Weights of a small image classifier.
Training: muon at rate 0.014, 24400 steps, batches of 128.
Data: trained on photos of arthropod specimens (BIOSCAN-5M), 64.1 epochs.
Rows from block 6 of a small image classifier, named by matrix and row number. Rows with one number within an expert belong to one neuron, the router's apart. Each number is 50 + 10 x the weight over its row's rms, rounded and kept within 0 to 99. All counts start at 0.
Before each expert's rows are labels from the 100 images, of 14976, where the router gives the expert most weight on average: "place" is the part of the image that holds the peak. Only what is clearly more common there than usual is listed. The data: photos of arthropod specimens (BIOSCAN-5M).
# router: router (model.blocks.6.mlp.router.weight, 32x128, trained with AdamW), inputs 0-63
# gate: expert gate (model.blocks.6.mlp.gate, 32x32x128), inputs 0-63
# up: expert up (model.blocks.6.mlp.up, 32x32x128), inputs 0-63
# down: expert down (model.blocks.6.mlp.down, 32x128x32, transposed), outputs 0-63

# expert 20
place: bottom left; bottom centre
router.20:40 49 59 42 75 36 59 61 43 62 58 63 46 40 53 42 40 40 57 65 65 45 41 50 61 59 57 40 41 58 34 40 36 49 56 42 39 60 48 42 54 32 73 60 38 69 51 30 52 48 65 60 74 52 51 38 47 53 53 61 41 39 47 49
gate.7:64 60 30 57 45 56 49 35 50 38 42 42 55 51 48 56 38 39 60 56 57 46 46 47 47 50 57 51 54 51 60 30 33 41 47 68 50 48 44 62 41 45 46 68 53 42 37 48 22 38 43 47 44 61 59 62 62 54 49 48 34 49 57 52
up.7:48 42 67 40 43 58 54 51 51 45 51 57 40 53 50 49 28 53 46 40 45 74 55 45 50 59 53 57 46 44 55 72 43 56 57 37 46 53 61 41 68 51 46 27 59 52 52 57 75 54 43 53 62 33 52 31 40 55 40 49 59 55 55 54
down.7:48 39 41 62 39 57 55 54 45 42 58 64 33 50 51 47 44 51 40 53 40 54 49 58 55 63 57 50 51 51 50 52 66 56 56 74 74 52 20 37 44 50 46 71 41 51 56 53 40 40 60 49 50 42 62 40 47 67 41 43 35 52 55 60
gate.8:36 67 50 58 47 50 64 36 48 41 48 44 76 41 59 55 52 44 56 38 50 67 56 40 47 70 63 39 40 38 41 45 54 56 57 39 45 52 55 35 58 52 45 53 59 56 50 50 82 58 66 53 62 48 50 38 47 48 52 37 54 55 62 49
up.8:45 49 37 43 53 74 41 52 51 40 68 56 46 58 33 51 51 50 58 31 40 42 61 48 52 60 46 55 38 51 54 53 39 51 62 37 35 49 76 49 58 48 74 53 55 44 43 34 54 61 53 56 66 51 49 67 65 41 45 49 30 43 57 52
down.8:51 38 50 68 52 53 52 41 43 55 41 63 21 56 48 53 57 59 64 50 55 33 27 57 49 55 34 65 56 62 79 46 52 44 46 42 38 67 44 54 41 48 44 53 64 57 60 53 50 42 79 42 57 50 51 53 49 44 34 44 46 44 66 52
gate.9:34 52 52 56 47 32 39 59 55 30 44 55 55 53 59 49 20 52 43 56 43 33 45 58 62 41 46 41 57 63 28 47 54 39 55 50 61 55 40 49 56 57 49 49 46 48 41 46 50 63 45 39 48 63 62 51 54 74 54 58 63 46 50 52
up.9:44 52 60 53 52 40 36 52 57 32 33 49 65 60 62 51 29 46 60 51 45 46 43 57 64 53 56 39 61 62 30 56 55 49 57 46 58 49 42 52 49 58 38 44 56 49 28 50 52 42 43 39 38 59 61 44 52 74 48 56 60 48 53 54
down.9:56 59 53 46 51 55 55 56 37 41 68 48 34 59 44 54 38 34 49 47 41 45 31 43 64 49 50 36 66 44 42 42 51 42 40 59 66 38 31 55 53 68 60 47 45 49 60 66 46 59 35 43 56 50 57 73 48 53 66 50 46 59 44 50
gate.10:45 50 44 45 61 53 61 38 55 25 52 48 58 58 63 56 39 37 43 46 58 55 58 32 42 58 45 48 54 46 53 42 59 55 58 29 47 47 44 42 43 67 50 68 42 69 49 44 33 56 48 41 51 51 61 45 62 49 55 68 42 28 45 50
up.10:70 59 50 62 44 48 41 46 50 66 55 66 38 59 41 54 66 68 48 46 55 34 38 55 49 41 49 54 49 66 42 38 48 51 53 45 54 47 69 53 47 54 42 46 59 33 70 54 44 53 53 53 48 49 30 53 44 55 53 41 72 49 60 46
down.10:67 59 57 48 42 53 56 45 50 65 62 47 38 56 40 45 40 57 52 37 41 39 46 40 49 34 49 50 47 49 56 47 45 60 49 59 44 59 46 55 53 54 33 39 52 52 39 50 66 50 64 52 45 57 52 41 27 35 34 53 60 49 75 65
gate.11:44 59 75 45 62 42 53 60 48 57 32 39 46 50 48 57 57 51 52 45 61 43 55 60 63 84 52 49 52 56 49 43 66 61 51 57 50 54 43 57 54 48 63 52 42 40 50 65 51 35 54 58 56 42 37 37 49 44 48 64 75 46 43 47
up.11:60 53 40 58 36 47 48 52 53 74 64 56 52 44 54 51 40 49 37 49 53 44 33 48 49 28 43 41 49 41 49 43 47 44 49 20 54 45 40 50 74 41 37 51 50 63 48 53 39 63 47 47 41 49 51 52 41 57 63 50 47 53 48 61
down.11:61 53 32 48 38 50 78 48 49 61 58 41 44 39 64 46 39 52 45 49 61 60 43 43 38 51 45 52 50 52 53 62 60 51 58 29 77 55 18 44 41 45 49 56 47 51 38 36 58 61 56 42 61 48 61 40 55 55 42 57 43 61 49 61
gate.12:45 45 50 60 27 48 51 47 49 63 53 49 44 53 41 51 65 44 32 74 40 47 47 34 56 49 50 40 51 32 58 56 46 51 47 49 59 43 33 64 37 45 49 42 50 37 37 62 40 48 62 52 57 57 42 58 41 55 47 50 57 53 56 44
up.12:61 48 51 54 49 55 47 36 56 41 29 29 58 44 63 57 50 70 49 25 35 52 54 60 51 73 38 58 43 47 41 49 39 46 39 29 45 65 57 42 59 35 64 67 57 56 49 49 58 65 75 53 47 40 53 48 53 55 50 59 37 50 56 53
down.12:58 71 41 48 57 43 42 44 45 44 57 49 55 49 35 54 57 66 60 43 39 24 32 34 46 51 49 63 34 53 46 47 47 54 35 57 60 59 60 66 56 60 27 47 45 51 60 52 30 51 59 49 60 51 41 33 58 44 48 52 55 33 47 42
gate.13:45 57 25 48 35 50 43 34 42 57 51 52 52 42 46 37 72 55 60 67 40 38 58 45 36 58 51 58 63 60 43 39 49 64 53 55 37 47 35 52 51 53 52 55 45 40 50 57 66 46 48 72 61 61 39 45 39 56 45 49 67 67 52 43
up.13:51 53 60 59 48 51 56 36 46 66 32 47 45 30 55 45 48 44 61 45 53 52 55 37 39 62 50 35 60 48 43 57 46 71 50 37 60 55 31 54 64 45 49 51 48 50 55 53 43 52 48 67 59 56 66 73 57 57 51 29 59 49 55 66
down.13:53 53 53 55 41 58 64 70 60 45 48 52 48 50 35 38 66 63 65 29 53 28 56 61 66 51 34 48 26 47 46 56 34 70 56 52 44 56 50 49 46 45 34 35 23 60 49 42 45 45 62 54 50 68 66 47 54 47 49 49 59 46 38 58
gate.14:66 54 45 59 58 36 57 50 57 50 45 50 63 30 57 62 74 40 53 35 45 27 19 48 42 46 43 43 55 56 36 59 44 52 33 50 55 52 42 54 65 39 32 42 51 70 51 48 65 49 66 41 34 49 32 51 36 59 38 54 34 51 55 61
up.14:32 35 68 42 49 57 42 41 46 40 63 52 35 48 19 42 40 46 46 60 48 85 73 51 65 49 59 53 42 29 56 41 59 51 60 56 41 49 47 52 26 74 50 57 52 35 39 56 35 47 31 46 61 44 63 59 59 42 61 58 50 53 39 38
down.14:34 49 48 33 50 55 59 39 43 61 44 60 41 60 28 54 42 42 62 67 38 73 68 52 46 53 51 52 45 70 58 51 40 38 48 56 40 47 49 47 44 46 52 40 61 46 51 44 43 52 55 59 59 44 64 34 44 48 43 33 50 42 63 39

# expert 31
place: top centre
router.31:44 56 38 61 66 62 54 41 46 44 60 52 75 43 62 45 41 42 54 57 38 50 51 52 40 66 62 42 33 36 40 57 50 51 60 56 65 55 34 63 60 50 56 41 56 42 56 68 52 52 50 44 61 55 58 63 45 42 45 50 39 55 58 42
gate.0:44 66 48 56 53 40 49 31 45 48 42 47 58 66 49 50 47 38 60 22 46 31 41 56 43 45 50 60 48 65 55 46 51 52 36 38 67 58 54 54 64 43 51 35 53 58 30 47 56 52 42 64 52 24 54 36 50 50 42 44 65 43 56 55
up.0:45 57 81 41 42 27 50 55 51 55 36 62 42 40 44 41 35 50 52 52 56 56 40 43 42 34 48 45 66 53 45 71 36 52 35 53 59 50 57 35 68 57 51 48 32 47 48 52 29 39 43 57 58 63 66 36 50 48 43 55 38 51 48 51
down.0:58 50 44 54 45 55 42 50 37 54 55 21 71 54 39 50 54 48 70 49 71 54 60 39 40 47 37 46 57 53 64 40 44 52 52 48 66 44 47 46 37 46 45 70 33 57 62 47 47 50 39 45 30 65 45 51 37 57 56 48 54 44 49 45
gate.1:49 50 46 61 52 40 48 52 44 40 44 52 33 41 36 53 33 50 44 53 50 48 45 42 61 54 41 55 47 49 61 54 43 50 16 41 57 52 32 49 50 36 49 56 41 48 58 43 45 41 55 53 49 46 57 51 45 44 28 54 35 41 50 55
up.1:41 52 24 63 45 37 48 35 51 53 55 54 36 44 41 40 35 41 63 34 46 59 39 39 51 51 57 52 54 50 43 42 37 41 52 66 58 52 40 52 31 29 42 55 67 63 42 44 69 43 58 56 29 46 49 75 58 55 41 36 40 47 54 55
down.1:65 48 46 69 62 47 63 45 47 47 47 41 54 36 39 42 38 52 29 42 53 49 36 44 51 68 65 64 55 47 61 50 63 43 48 71 77 60 20 35 43 48 58 62 42 53 43 46 52 43 54 45 65 45 71 57 49 45 42 44 56 56 51 64
gate.2:48 49 62 24 46 39 50 56 55 49 44 51 45 45 42 47 44 41 46 50 46 41 43 52 63 36 54 55 48 46 58 50 29 51 53 56 58 62 38 47 45 38 50 29 46 52 68 55 58 55 48 56 47 67 52 71 48 46 64 52 44 47 59 54
up.2:43 67 51 53 54 44 46 47 51 38 54 53 63 60 52 39 47 44 52 69 31 63 44 43 52 52 53 43 43 59 44 76 38 61 51 44 73 51 47 46 66 49 52 28 67 59 63 48 61 52 66 58 56 63 48 71 56 56 68 46 52 62 65 52
down.2:73 72 38 57 36 31 48 58 60 41 43 68 54 48 57 56 56 57 43 52 47 45 44 36 42 46 18 49 38 49 53 62 66 44 42 46 46 52 51 57 56 46 49 55 64 52 58 43 49 57 32 60 61 52 50 55 44 59 51 51 37 52 58 69
gate.3:56 53 44 59 39 52 55 55 39 46 63 48 72 62 57 53 35 56 53 36 51 62 57 40 49 75 53 53 59 59 54 51 52 46 45 29 62 49 53 48 67 41 40 64 48 44 45 56 31 42 31 39 48 54 55 71 38 44 51 49 62 48 56 39
up.3:40 54 47 37 56 51 48 51 61 62 37 62 26 53 53 45 70 46 41 54 53 35 41 61 52 26 47 45 32 43 44 53 52 49 55 59 39 48 50 47 41 53 55 41 48 56 53 40 64 59 65 65 53 48 45 27 64 60 49 38 48 53 44 58
down.3:76 44 67 45 41 58 67 44 40 61 49 55 32 43 51 53 32 48 50 49 40 30 56 54 37 61 45 34 51 52 43 49 66 53 53 56 50 48 31 48 52 47 43 45 49 52 45 40 34 63 54 54 58 57 37 47 34 52 63 41 54 44 68 50
gate.4:43 50 41 55 38 65 58 40 42 42 49 45 71 76 59 41 35 51 50 60 67 77 41 35 42 34 66 44 54 34 42 61 49 58 56 57 55 46 32 62 48 45 51 29 55 63 41 50 59 60 35 58 33 57 45 51 56 53 39 44 39 46 39 51
up.4:47 41 44 44 55 40 43 43 60 48 57 48 48 30 45 55 52 51 64 36 53 42 35 52 55 45 46 59 51 68 39 47 41 51 61 57 35 50 60 60 39 68 42 62 54 46 40 66 60 44 54 41 52 52 54 58 54 59 41 64 67 45 64 40
down.4:69 46 65 62 49 58 31 43 48 28 45 50 56 52 48 57 56 62 65 48 44 54 50 58 41 56 35 45 55 60 55 48 32 62 33 34 31 62 58 69 59 42 49 49 49 61 53 53 54 49 63 45 37 63 26 45 40 48 63 58 63 38 77 40
gate.5:41 46 52 50 44 59 53 64 41 49 41 39 47 59 42 40 39 65 56 63 61 58 40 59 48 47 57 40 64 48 63 45 41 64 58 41 48 54 64 55 44 74 63 44 57 67 45 54 65 62 58 48 51 70 31 50 45 44 71 57 49 45 35 52
up.5:59 39 27 41 55 42 48 55 47 51 57 44 56 35 61 58 60 58 33 50 65 38 51 49 46 35 49 67 40 50 43 48 56 48 49 37 66 44 66 59 53 39 45 41 58 50 32 57 44 50 55 51 39 50 52 58 50 50 69 25 49 58 47 51
down.5:37 39 72 41 45 73 36 41 53 38 61 59 55 42 41 46 49 46 53 50 43 60 48 56 66 29 51 50 45 71 64 53 63 46 59 47 37 43 37 42 57 48 60 41 44 42 55 58 36 34 59 56 48 59 57 57 58 51 45 47 45 62 66 56
gate.6:57 45 61 43 43 36 53 41 66 69 24 46 67 48 38 51 70 42 58 50 51 58 49 41 53 44 53 49 45 33 59 40 58 43 36 34 70 54 36 54 55 43 61 48 63 40 59 59 49 48 33 52 33 43 69 54 53 50 53 50 27 54 60 49
up.6:61 47 56 41 50 41 52 50 65 76 27 42 59 44 37 48 63 47 62 50 49 48 43 43 46 47 51 56 43 42 61 51 55 49 27 25 70 52 28 52 61 43 56 42 55 46 60 51 61 48 37 46 36 28 72 45 49 57 39 48 42 53 60 46
down.6:46 43 45 46 56 43 47 46 45 50 38 55 42 82 55 56 53 44 43 46 47 48 61 52 63 64 52 61 43 62 50 41 65 40 65 52 63 35 24 57 24 66 76 49 65 53 35 57 42 35 51 48 42 46 33 44 66 62 28 56 50 55 52 31
gate.7:40 52 68 73 51 55 58 36 42 46 54 58 42 33 46 45 45 40 63 55 32 55 47 53 57 55 54 49 49 60 46 48 49 55 72 44 54 47 48 42 39 54 55 48 45 58 56 39 47 54 44 50 50 31 61 54 60 53 63 51 37 45 54 40
up.7:49 41 72 57 51 45 58 63 52 56 49 52 40 66 33 58 48 50 43 46 67 77 48 51 57 53 51 49 54 34 41 36 41 43 65 49 47 52 54 43 29 43 48 57 54 62 59 52 64 49 34 47 55 49 33 73 41 47 58 52 64 53 45 40
down.7:49 64 44 54 45 29 57 64 41 38 44 59 58 58 50 51 64 49 58 56 66 38 53 48 50 57 40 37 34 59 50 43 37 45 49 44 54 53 64 49 43 55 50 44 46 53 65 32 49 68 50 68 47 49 73 49 51 45 63 42 37 31 64 43

# expert 13
place: bottom centre
router.13:42 49 27 58 36 58 56 44 49 66 60 43 39 59 64 61 57 60 49 57 63 35 59 62 51 57 56 62 32 45 63 44 46 40 69 43 60 33 46 45 34 64 45 45 27 52 41 54 44 59 43 47 49 53 59 71 45 26 35 49 53 55 32 46
gate.7:42 59 64 45 50 51 55 62 38 49 47 41 24 44 44 44 27 57 44 49 52 42 60 43 44 39 37 53 57 61 66 47 59 55 46 64 52 45 34 49 44 47 44 56 33 36 52 35 46 46 54 46 63 68 43 40 51 45 76 43 61 49 37 51
up.7:39 57 61 52 43 51 50 57 43 37 45 47 35 38 46 47 30 55 51 39 56 51 65 51 46 49 41 53 42 45 58 32 42 56 56 59 59 43 44 54 41 51 44 50 40 41 54 34 48 48 47 40 74 73 43 54 43 39 60 48 44 52 44 53
down.7:43 51 52 34 50 40 58 66 55 39 37 63 42 53 56 50 50 47 39 43 43 42 55 41 63 59 53 54 48 54 62 52 52 55 47 66 61 38 56 41 42 63 51 60 45 49 31 47 42 39 62 43 66 48 61 51 59 60 15 54 36 47 51 73
gate.8:47 58 27 46 60 49 54 47 45 55 48 49 57 45 61 50 61 45 51 63 54 60 42 46 49 37 66 49 58 78 45 53 60 43 45 53 46 59 61 42 51 54 58 62 61 63 62 45 46 50 47 57 44 52 66 34 48 78 52 53 62 45 64 57
up.8:48 53 59 46 59 37 42 71 58 35 65 55 64 65 51 46 43 47 62 35 55 48 63 55 65 64 47 58 55 22 44 58 51 34 53 38 49 45 48 67 58 49 46 33 68 35 38 53 39 49 52 47 36 45 55 65 40 40 64 50 48 49 40 48
down.8:46 60 57 51 66 38 75 49 41 46 51 55 58 53 60 44 36 39 42 52 49 52 32 57 52 52 51 73 55 43 35 47 52 66 41 82 44 39 39 45 68 40 56 43 56 37 58 44 60 47 56 37 47 48 64 39 56 45 29 51 42 58 45 48
gate.9:51 41 26 62 48 51 47 59 52 37 42 45 26 47 48 58 52 51 51 42 46 59 47 52 33 42 55 41 41 48 48 43 44 61 60 77 67 48 48 50 27 48 51 48 44 55 39 48 27 58 69 49 41 44 34 29 55 61 16 42 48 52 39 60
up.9:52 60 73 45 53 49 51 29 46 60 55 53 72 51 50 43 48 49 45 59 52 44 50 48 70 61 45 60 57 54 52 56 55 41 39 22 34 49 54 48 75 50 49 51 59 51 64 48 71 44 36 54 58 52 66 71 53 40 80 60 53 44 67 43
down.9:55 48 50 58 46 44 56 50 59 68 55 65 38 48 55 55 38 58 38 49 36 58 58 48 47 53 40 49 57 64 57 55 62 44 60 27 39 61 32 49 43 49 33 51 49 58 37 37 51 59 48 45 59 63 39 28 38 44 58 52 48 62 66 49
gate.10:50 52 55 39 45 62 40 55 55 39 56 46 53 55 48 55 67 33 59 44 47 53 46 63 46 63 33 62 50 46 44 35 46 61 47 63 38 49 56 40 45 48 47 72 58 50 56 55 49 48 67 45 83 49 55 37 33 26 40 55 37 51 45 59
up.10:46 43 49 55 53 45 53 42 38 57 46 62 48 43 46 46 35 67 42 52 59 51 54 32 57 39 62 27 51 76 37 70 54 48 49 34 52 55 54 56 51 36 55 42 40 58 53 51 50 45 18 62 32 58 53 46 61 77 60 52 63 47 37 41
down.10:60 61 44 47 53 43 50 58 57 52 54 53 66 54 46 41 47 54 53 40 61 51 39 31 31 80 54 56 48 54 61 47 40 54 69 33 42 48 48 56 51 44 36 46 41 46 49 52 43 40 60 61 33 46 61 33 59 37 39 48 61 44 37 37
gate.11:45 49 33 48 39 66 66 54 48 44 60 51 59 51 52 54 37 55 53 85 44 67 59 48 52 67 61 25 46 67 64 46 51 49 68 37 49 39 59 49 63 53 48 43 46 29 53 41 36 59 42 43 45 57 52 41 56 50 56 50 42 64 43 54
up.11:50 52 33 58 42 53 68 52 47 48 60 50 57 43 58 51 27 60 54 92 42 58 62 49 49 59 64 27 44 77 65 46 56 46 60 40 49 38 51 43 63 52 45 40 47 29 48 44 37 59 49 46 48 54 58 47 50 56 51 50 34 65 42 51
down.11:59 38 48 56 46 50 63 45 34 47 47 61 49 87 31 55 64 38 55 46 65 36 35 35 50 58 42 67 49 35 65 43 57 39 44 50 55 56 67 52 75 69 52 38 61 51 49 49 60 48 48 60 37 54 59 37 63 49 47 63 50 47 49 74
gate.12:55 53 18 45 41 59 52 57 55 59 42 58 60 69 53 52 86 50 53 22 54 47 49 54 65 63 40 54 62 53 49 51 42 53 36 54 51 53 45 53 62 45 39 45 50 54 53 58 45 42 40 63 50 44 55 55 60 47 65 50 57 57 54 49
up.12:42 54 13 49 32 56 54 60 58 66 38 63 46 69 50 48 47 58 63 33 39 47 53 45 47 50 42 54 70 46 52 53 58 56 50 60 50 51 42 45 67 60 43 41 57 57 59 55 61 50 50 63 59 61 60 60 42 51 48 53 41 53 58 47
down.12:37 56 67 29 50 51 65 36 53 50 55 57 45 41 43 53 39 49 60 46 23 71 55 54 55 26 43 33 50 32 32 38 51 55 47 66 50 73 30 49 54 54 55 47 56 45 44 49 40 56 30 60 50 57 57 45 39 44 57 38 40 44 56 48
gate.13:49 49 59 26 50 47 53 49 40 51 53 46 39 31 51 49 54 62 38 37 72 46 37 42 56 33 51 54 56 64 67 34 46 43 56 46 42 55 66 51 23 58 48 51 55 45 54 50 45 61 47 49 67 50 57 51 36 43 36 43 65 47 47 54
up.13:50 42 36 47 58 47 47 32 58 58 61 37 57 51 50 54 63 47 51 50 39 40 62 57 46 58 54 44 47 61 29 41 60 61 60 59 52 52 41 49 43 39 42 60 42 38 60 61 65 46 53 57 42 65 57 56 64 68 75 44 34 43 59 50
down.13:57 30 43 48 56 51 60 55 42 37 47 50 46 43 33 53 53 60 58 44 52 43 59 47 43 69 61 66 44 66 53 45 44 47 57 48 40 53 49 42 42 47 45 37 48 58 34 68 29 46 58 56 50 40 60 77 47 30 56 50 56 52 57 44
gate.14:47 43 61 48 56 56 37 45 35 48 52 41 58 39 47 50 64 28 37 46 61 45 63 63 46 68 48 53 64 54 41 53 52 46 50 54 45 46 63 44 29 51 73 48 40 45 46 51 68 50 55 48 68 26 32 39 41 24 51 45 30 53 50 53
up.14:44 45 66 49 45 51 40 31 33 54 43 41 46 51 55 53 47 37 61 30 51 47 59 50 40 72 45 60 56 66 46 46 49 59 39 44 54 60 59 48 25 51 64 55 46 47 38 43 68 58 50 53 75 45 41 72 43 46 47 46 46 65 43 55
down.14:42 52 55 56 37 65 51 45 41 35 47 62 55 51 57 56 66 43 57 43 67 35 37 41 63 49 37 62 41 48 48 54 56 52 68 47 53 47 65 51 39 65 66 28 60 46 56 34 40 57 36 58 34 58 48 55 59 54 29 52 30 53 45 37

# expert 9
place: middle left
router.9:43 51 50 40 51 49 46 29 51 39 29 58 44 60 56 53 55 47 52 53 36 47 45 51 60 51 45 49 52 50 65 58 42 43 30 62 46 56 50 45 53 38 57 48 43 59 63 45 49 50 67 31 64 59 42 45 61 50 47 52 54 44 68 35
gate.0:42 41 62 43 42 42 39 41 51 58 33 44 52 28 56 42 48 56 51 43 29 49 43 61 57 30 50 54 43 22 60 37 35 63 53 63 55 50 63 44 54 66 63 56 50 38 53 31 36 40 51 44 50 71 50 31 57 39 22 51 36 41 46 46
up.0:62 46 38 53 55 54 69 50 52 42 66 54 44 58 53 47 53 37 55 44 72 41 52 49 38 63 44 60 54 73 34 64 65 36 37 45 35 51 42 60 57 35 50 57 57 51 46 62 75 61 60 47 53 35 64 69 44 56 55 49 44 54 56 50
down.0:51 48 55 41 54 45 50 47 48 46 44 77 38 60 49 54 54 50 39 47 58 43 39 49 59 54 46 37 46 64 57 43 62 18 47 46 47 40 34 54 42 62 75 49 60 56 37 44 45 30 42 46 51 52 41 47 52 62 30 41 49 51 72 34
gate.1:53 44 66 29 38 38 61 61 57 63 59 53 37 49 44 47 59 46 35 42 40 56 42 45 58 36 46 59 55 66 45 34 42 44 62 54 64 45 58 67 47 56 63 47 49 41 35 31 59 66 82 56 38 49 58 41 45 30 45 50 46 47 47 46
up.1:44 57 44 78 63 51 36 45 46 40 36 44 60 45 53 52 32 54 57 58 58 43 55 42 42 59 56 46 37 28 56 61 47 57 46 43 30 58 39 34 59 51 47 52 50 54 66 68 56 39 14 48 67 57 47 37 50 71 52 53 48 51 57 52
down.1:61 60 47 60 44 54 44 41 51 49 54 71 45 60 52 51 67 45 46 57 57 24 45 36 59 50 46 68 68 33 45 46 63 45 57 66 65 41 59 37 49 49 55 34 50 31 57 49 48 49 30 59 59 52 44 53 44 44 68 41 35 50 38 68
gate.2:48 53 50 68 36 50 38 50 45 49 42 54 56 65 49 47 57 56 46 50 24 77 46 61 48 59 46 43 38 33 45 57 61 47 34 81 44 49 29 56 67 72 55 51 59 46 43 67 33 43 30 54 50 48 48 46 48 42 35 46 60 45 51 52
up.2:51 42 59 33 49 57 60 52 56 58 58 50 38 35 44 53 42 47 56 53 73 28 48 44 54 37 53 49 61 62 45 51 47 55 64 25 56 47 74 44 48 18 43 44 44 58 48 33 63 52 57 60 47 54 62 45 53 54 78 58 46 59 50 49
down.2:53 45 51 44 49 53 53 67 72 44 43 48 45 40 52 47 54 51 45 62 69 58 60 41 41 62 66 64 47 60 64 52 51 50 53 36 44 40 69 44 50 41 37 47 51 50 42 52 24 60 42 51 73 35 32 40 64 51 38 56 51 66 47 48
gate.3:66 52 49 52 52 52 61 52 67 68 43 50 65 50 68 51 45 64 47 61 51 39 51 48 46 60 61 54 31 25 54 40 34 36 56 55 45 54 34 55 47 60 32 40 41 47 54 64 24 59 37 53 49 57 49 57 57 50 51 50 55 64 57 48
up.3:50 60 64 35 54 50 42 65 38 50 51 52 46 44 36 53 36 48 40 54 70 44 42 52 50 41 45 50 64 65 32 54 41 62 46 56 45 47 30 53 71 53 47 48 50 49 47 53 52 44 41 61 63 46 57 54 53 68 59 60 55 39 28 51
down.3:55 43 51 34 49 56 42 59 44 37 54 43 46 57 43 46 24 54 32 49 34 62 48 40 57 41 57 51 32 39 44 55 61 48 70 60 54 42 42 46 47 58 38 60 40 43 53 49 32 48 65 63 42 46 61 47 61 46 49 53 61 70 57 39
gate.4:48 52 40 36 53 36 64 54 58 66 48 59 54 57 53 48 33 62 46 35 51 44 42 51 55 46 49 50 57 39 49 41 67 51 42 34 37 39 32 52 57 49 52 54 43 47 45 66 58 47 42 56 34 51 43 76 43 53 60 41 70 51 42 48
up.4:59 57 42 67 67 38 57 45 67 37 28 57 44 44 47 49 43 36 59 35 28 40 42 32 42 53 45 50 52 63 53 50 45 55 32 55 49 57 41 51 26 43 57 55 48 35 48 42 62 46 55 47 55 50 59 53 42 66 45 54 40 33 42 48
down.4:51 48 45 69 51 49 52 55 41 62 54 56 42 62 45 52 62 40 56 35 36 38 34 56 43 50 38 37 48 46 51 52 40 62 59 55 45 42 46 55 58 50 42 46 30 53 70 49 65 59 56 43 39 71 81 49 42 56 62 57 27 48 45 67
gate.5:40 62 46 45 55 55 58 31 56 61 50 50 59 67 45 50 56 52 38 47 31 51 55 43 54 51 40 57 50 61 46 41 57 49 53 45 63 50 39 31 40 56 51 49 62 52 53 32 44 62 80 48 73 52 34 58 52 44 54 53 44 66 49 53
up.5:42 54 67 47 48 52 60 44 58 41 54 53 45 56 49 46 48 47 42 46 38 51 58 49 47 55 33 60 43 53 49 38 58 51 66 52 59 52 35 35 29 63 47 48 60 52 44 34 50 62 72 41 58 53 19 54 45 48 42 59 61 66 46 52
down.5:52 46 52 43 56 54 40 48 59 52 63 49 50 38 60 45 66 46 57 45 41 37 43 50 57 44 53 47 46 44 47 39 61 64 28 55 41 42 36 48 71 30 42 54 33 39 50 35 47 53 59 36 84 39 49 50 56 55 69 52 56 61 40 57
gate.6:44 58 49 48 51 49 63 44 59 34 66 44 63 31 49 48 33 38 37 61 35 51 49 41 39 23 49 54 28 58 49 48 57 35 59 56 46 52 22 61 35 61 52 48 53 50 52 62 64 43 61 47 50 59 60 60 33 48 48 30 27 51 55 39
up.6:59 55 43 65 47 44 50 61 41 62 42 56 47 72 42 59 45 65 53 49 70 51 42 57 56 74 61 48 54 48 55 43 40 52 45 51 43 47 46 42 59 48 39 59 66 53 43 44 46 50 38 40 35 45 49 50 80 54 49 66 65 49 42 59
down.6:61 49 57 36 65 65 55 48 53 50 57 42 45 48 35 57 47 32 41 64 47 59 36 59 38 63 50 41 47 61 44 39 45 51 31 44 33 40 46 53 77 27 32 44 50 50 43 48 57 51 52 39 40 44 56 68 46 52 67 61 52 49 45 57
gate.7:52 56 39 51 47 40 60 42 59 38 54 56 56 45 63 47 58 43 59 47 40 51 48 48 67 51 58 50 57 69 51 31 31 52 49 52 40 53 48 55 47 61 55 58 45 51 37 46 48 44 38 54 49 58 48 38 45 46 86 43 30 40 52 41
up.7:46 55 44 46 47 38 56 44 54 38 48 60 53 41 67 47 59 48 57 43 37 55 53 43 71 55 56 48 46 62 60 26 21 53 60 49 44 54 53 56 41 71 65 58 46 53 41 46 44 39 36 50 56 61 48 31 47 45 76 45 35 40 54 38
down.7:44 48 55 65 48 52 57 45 54 66 39 45 52 55 45 49 39 59 59 55 57 30 57 42 40 46 33 54 42 79 47 71 48 33 63 30 52 71 57 57 38 52 66 52 54 45 34 54 65 59 56 49 48 54 28 47 35 53 38 63 60 38 60 58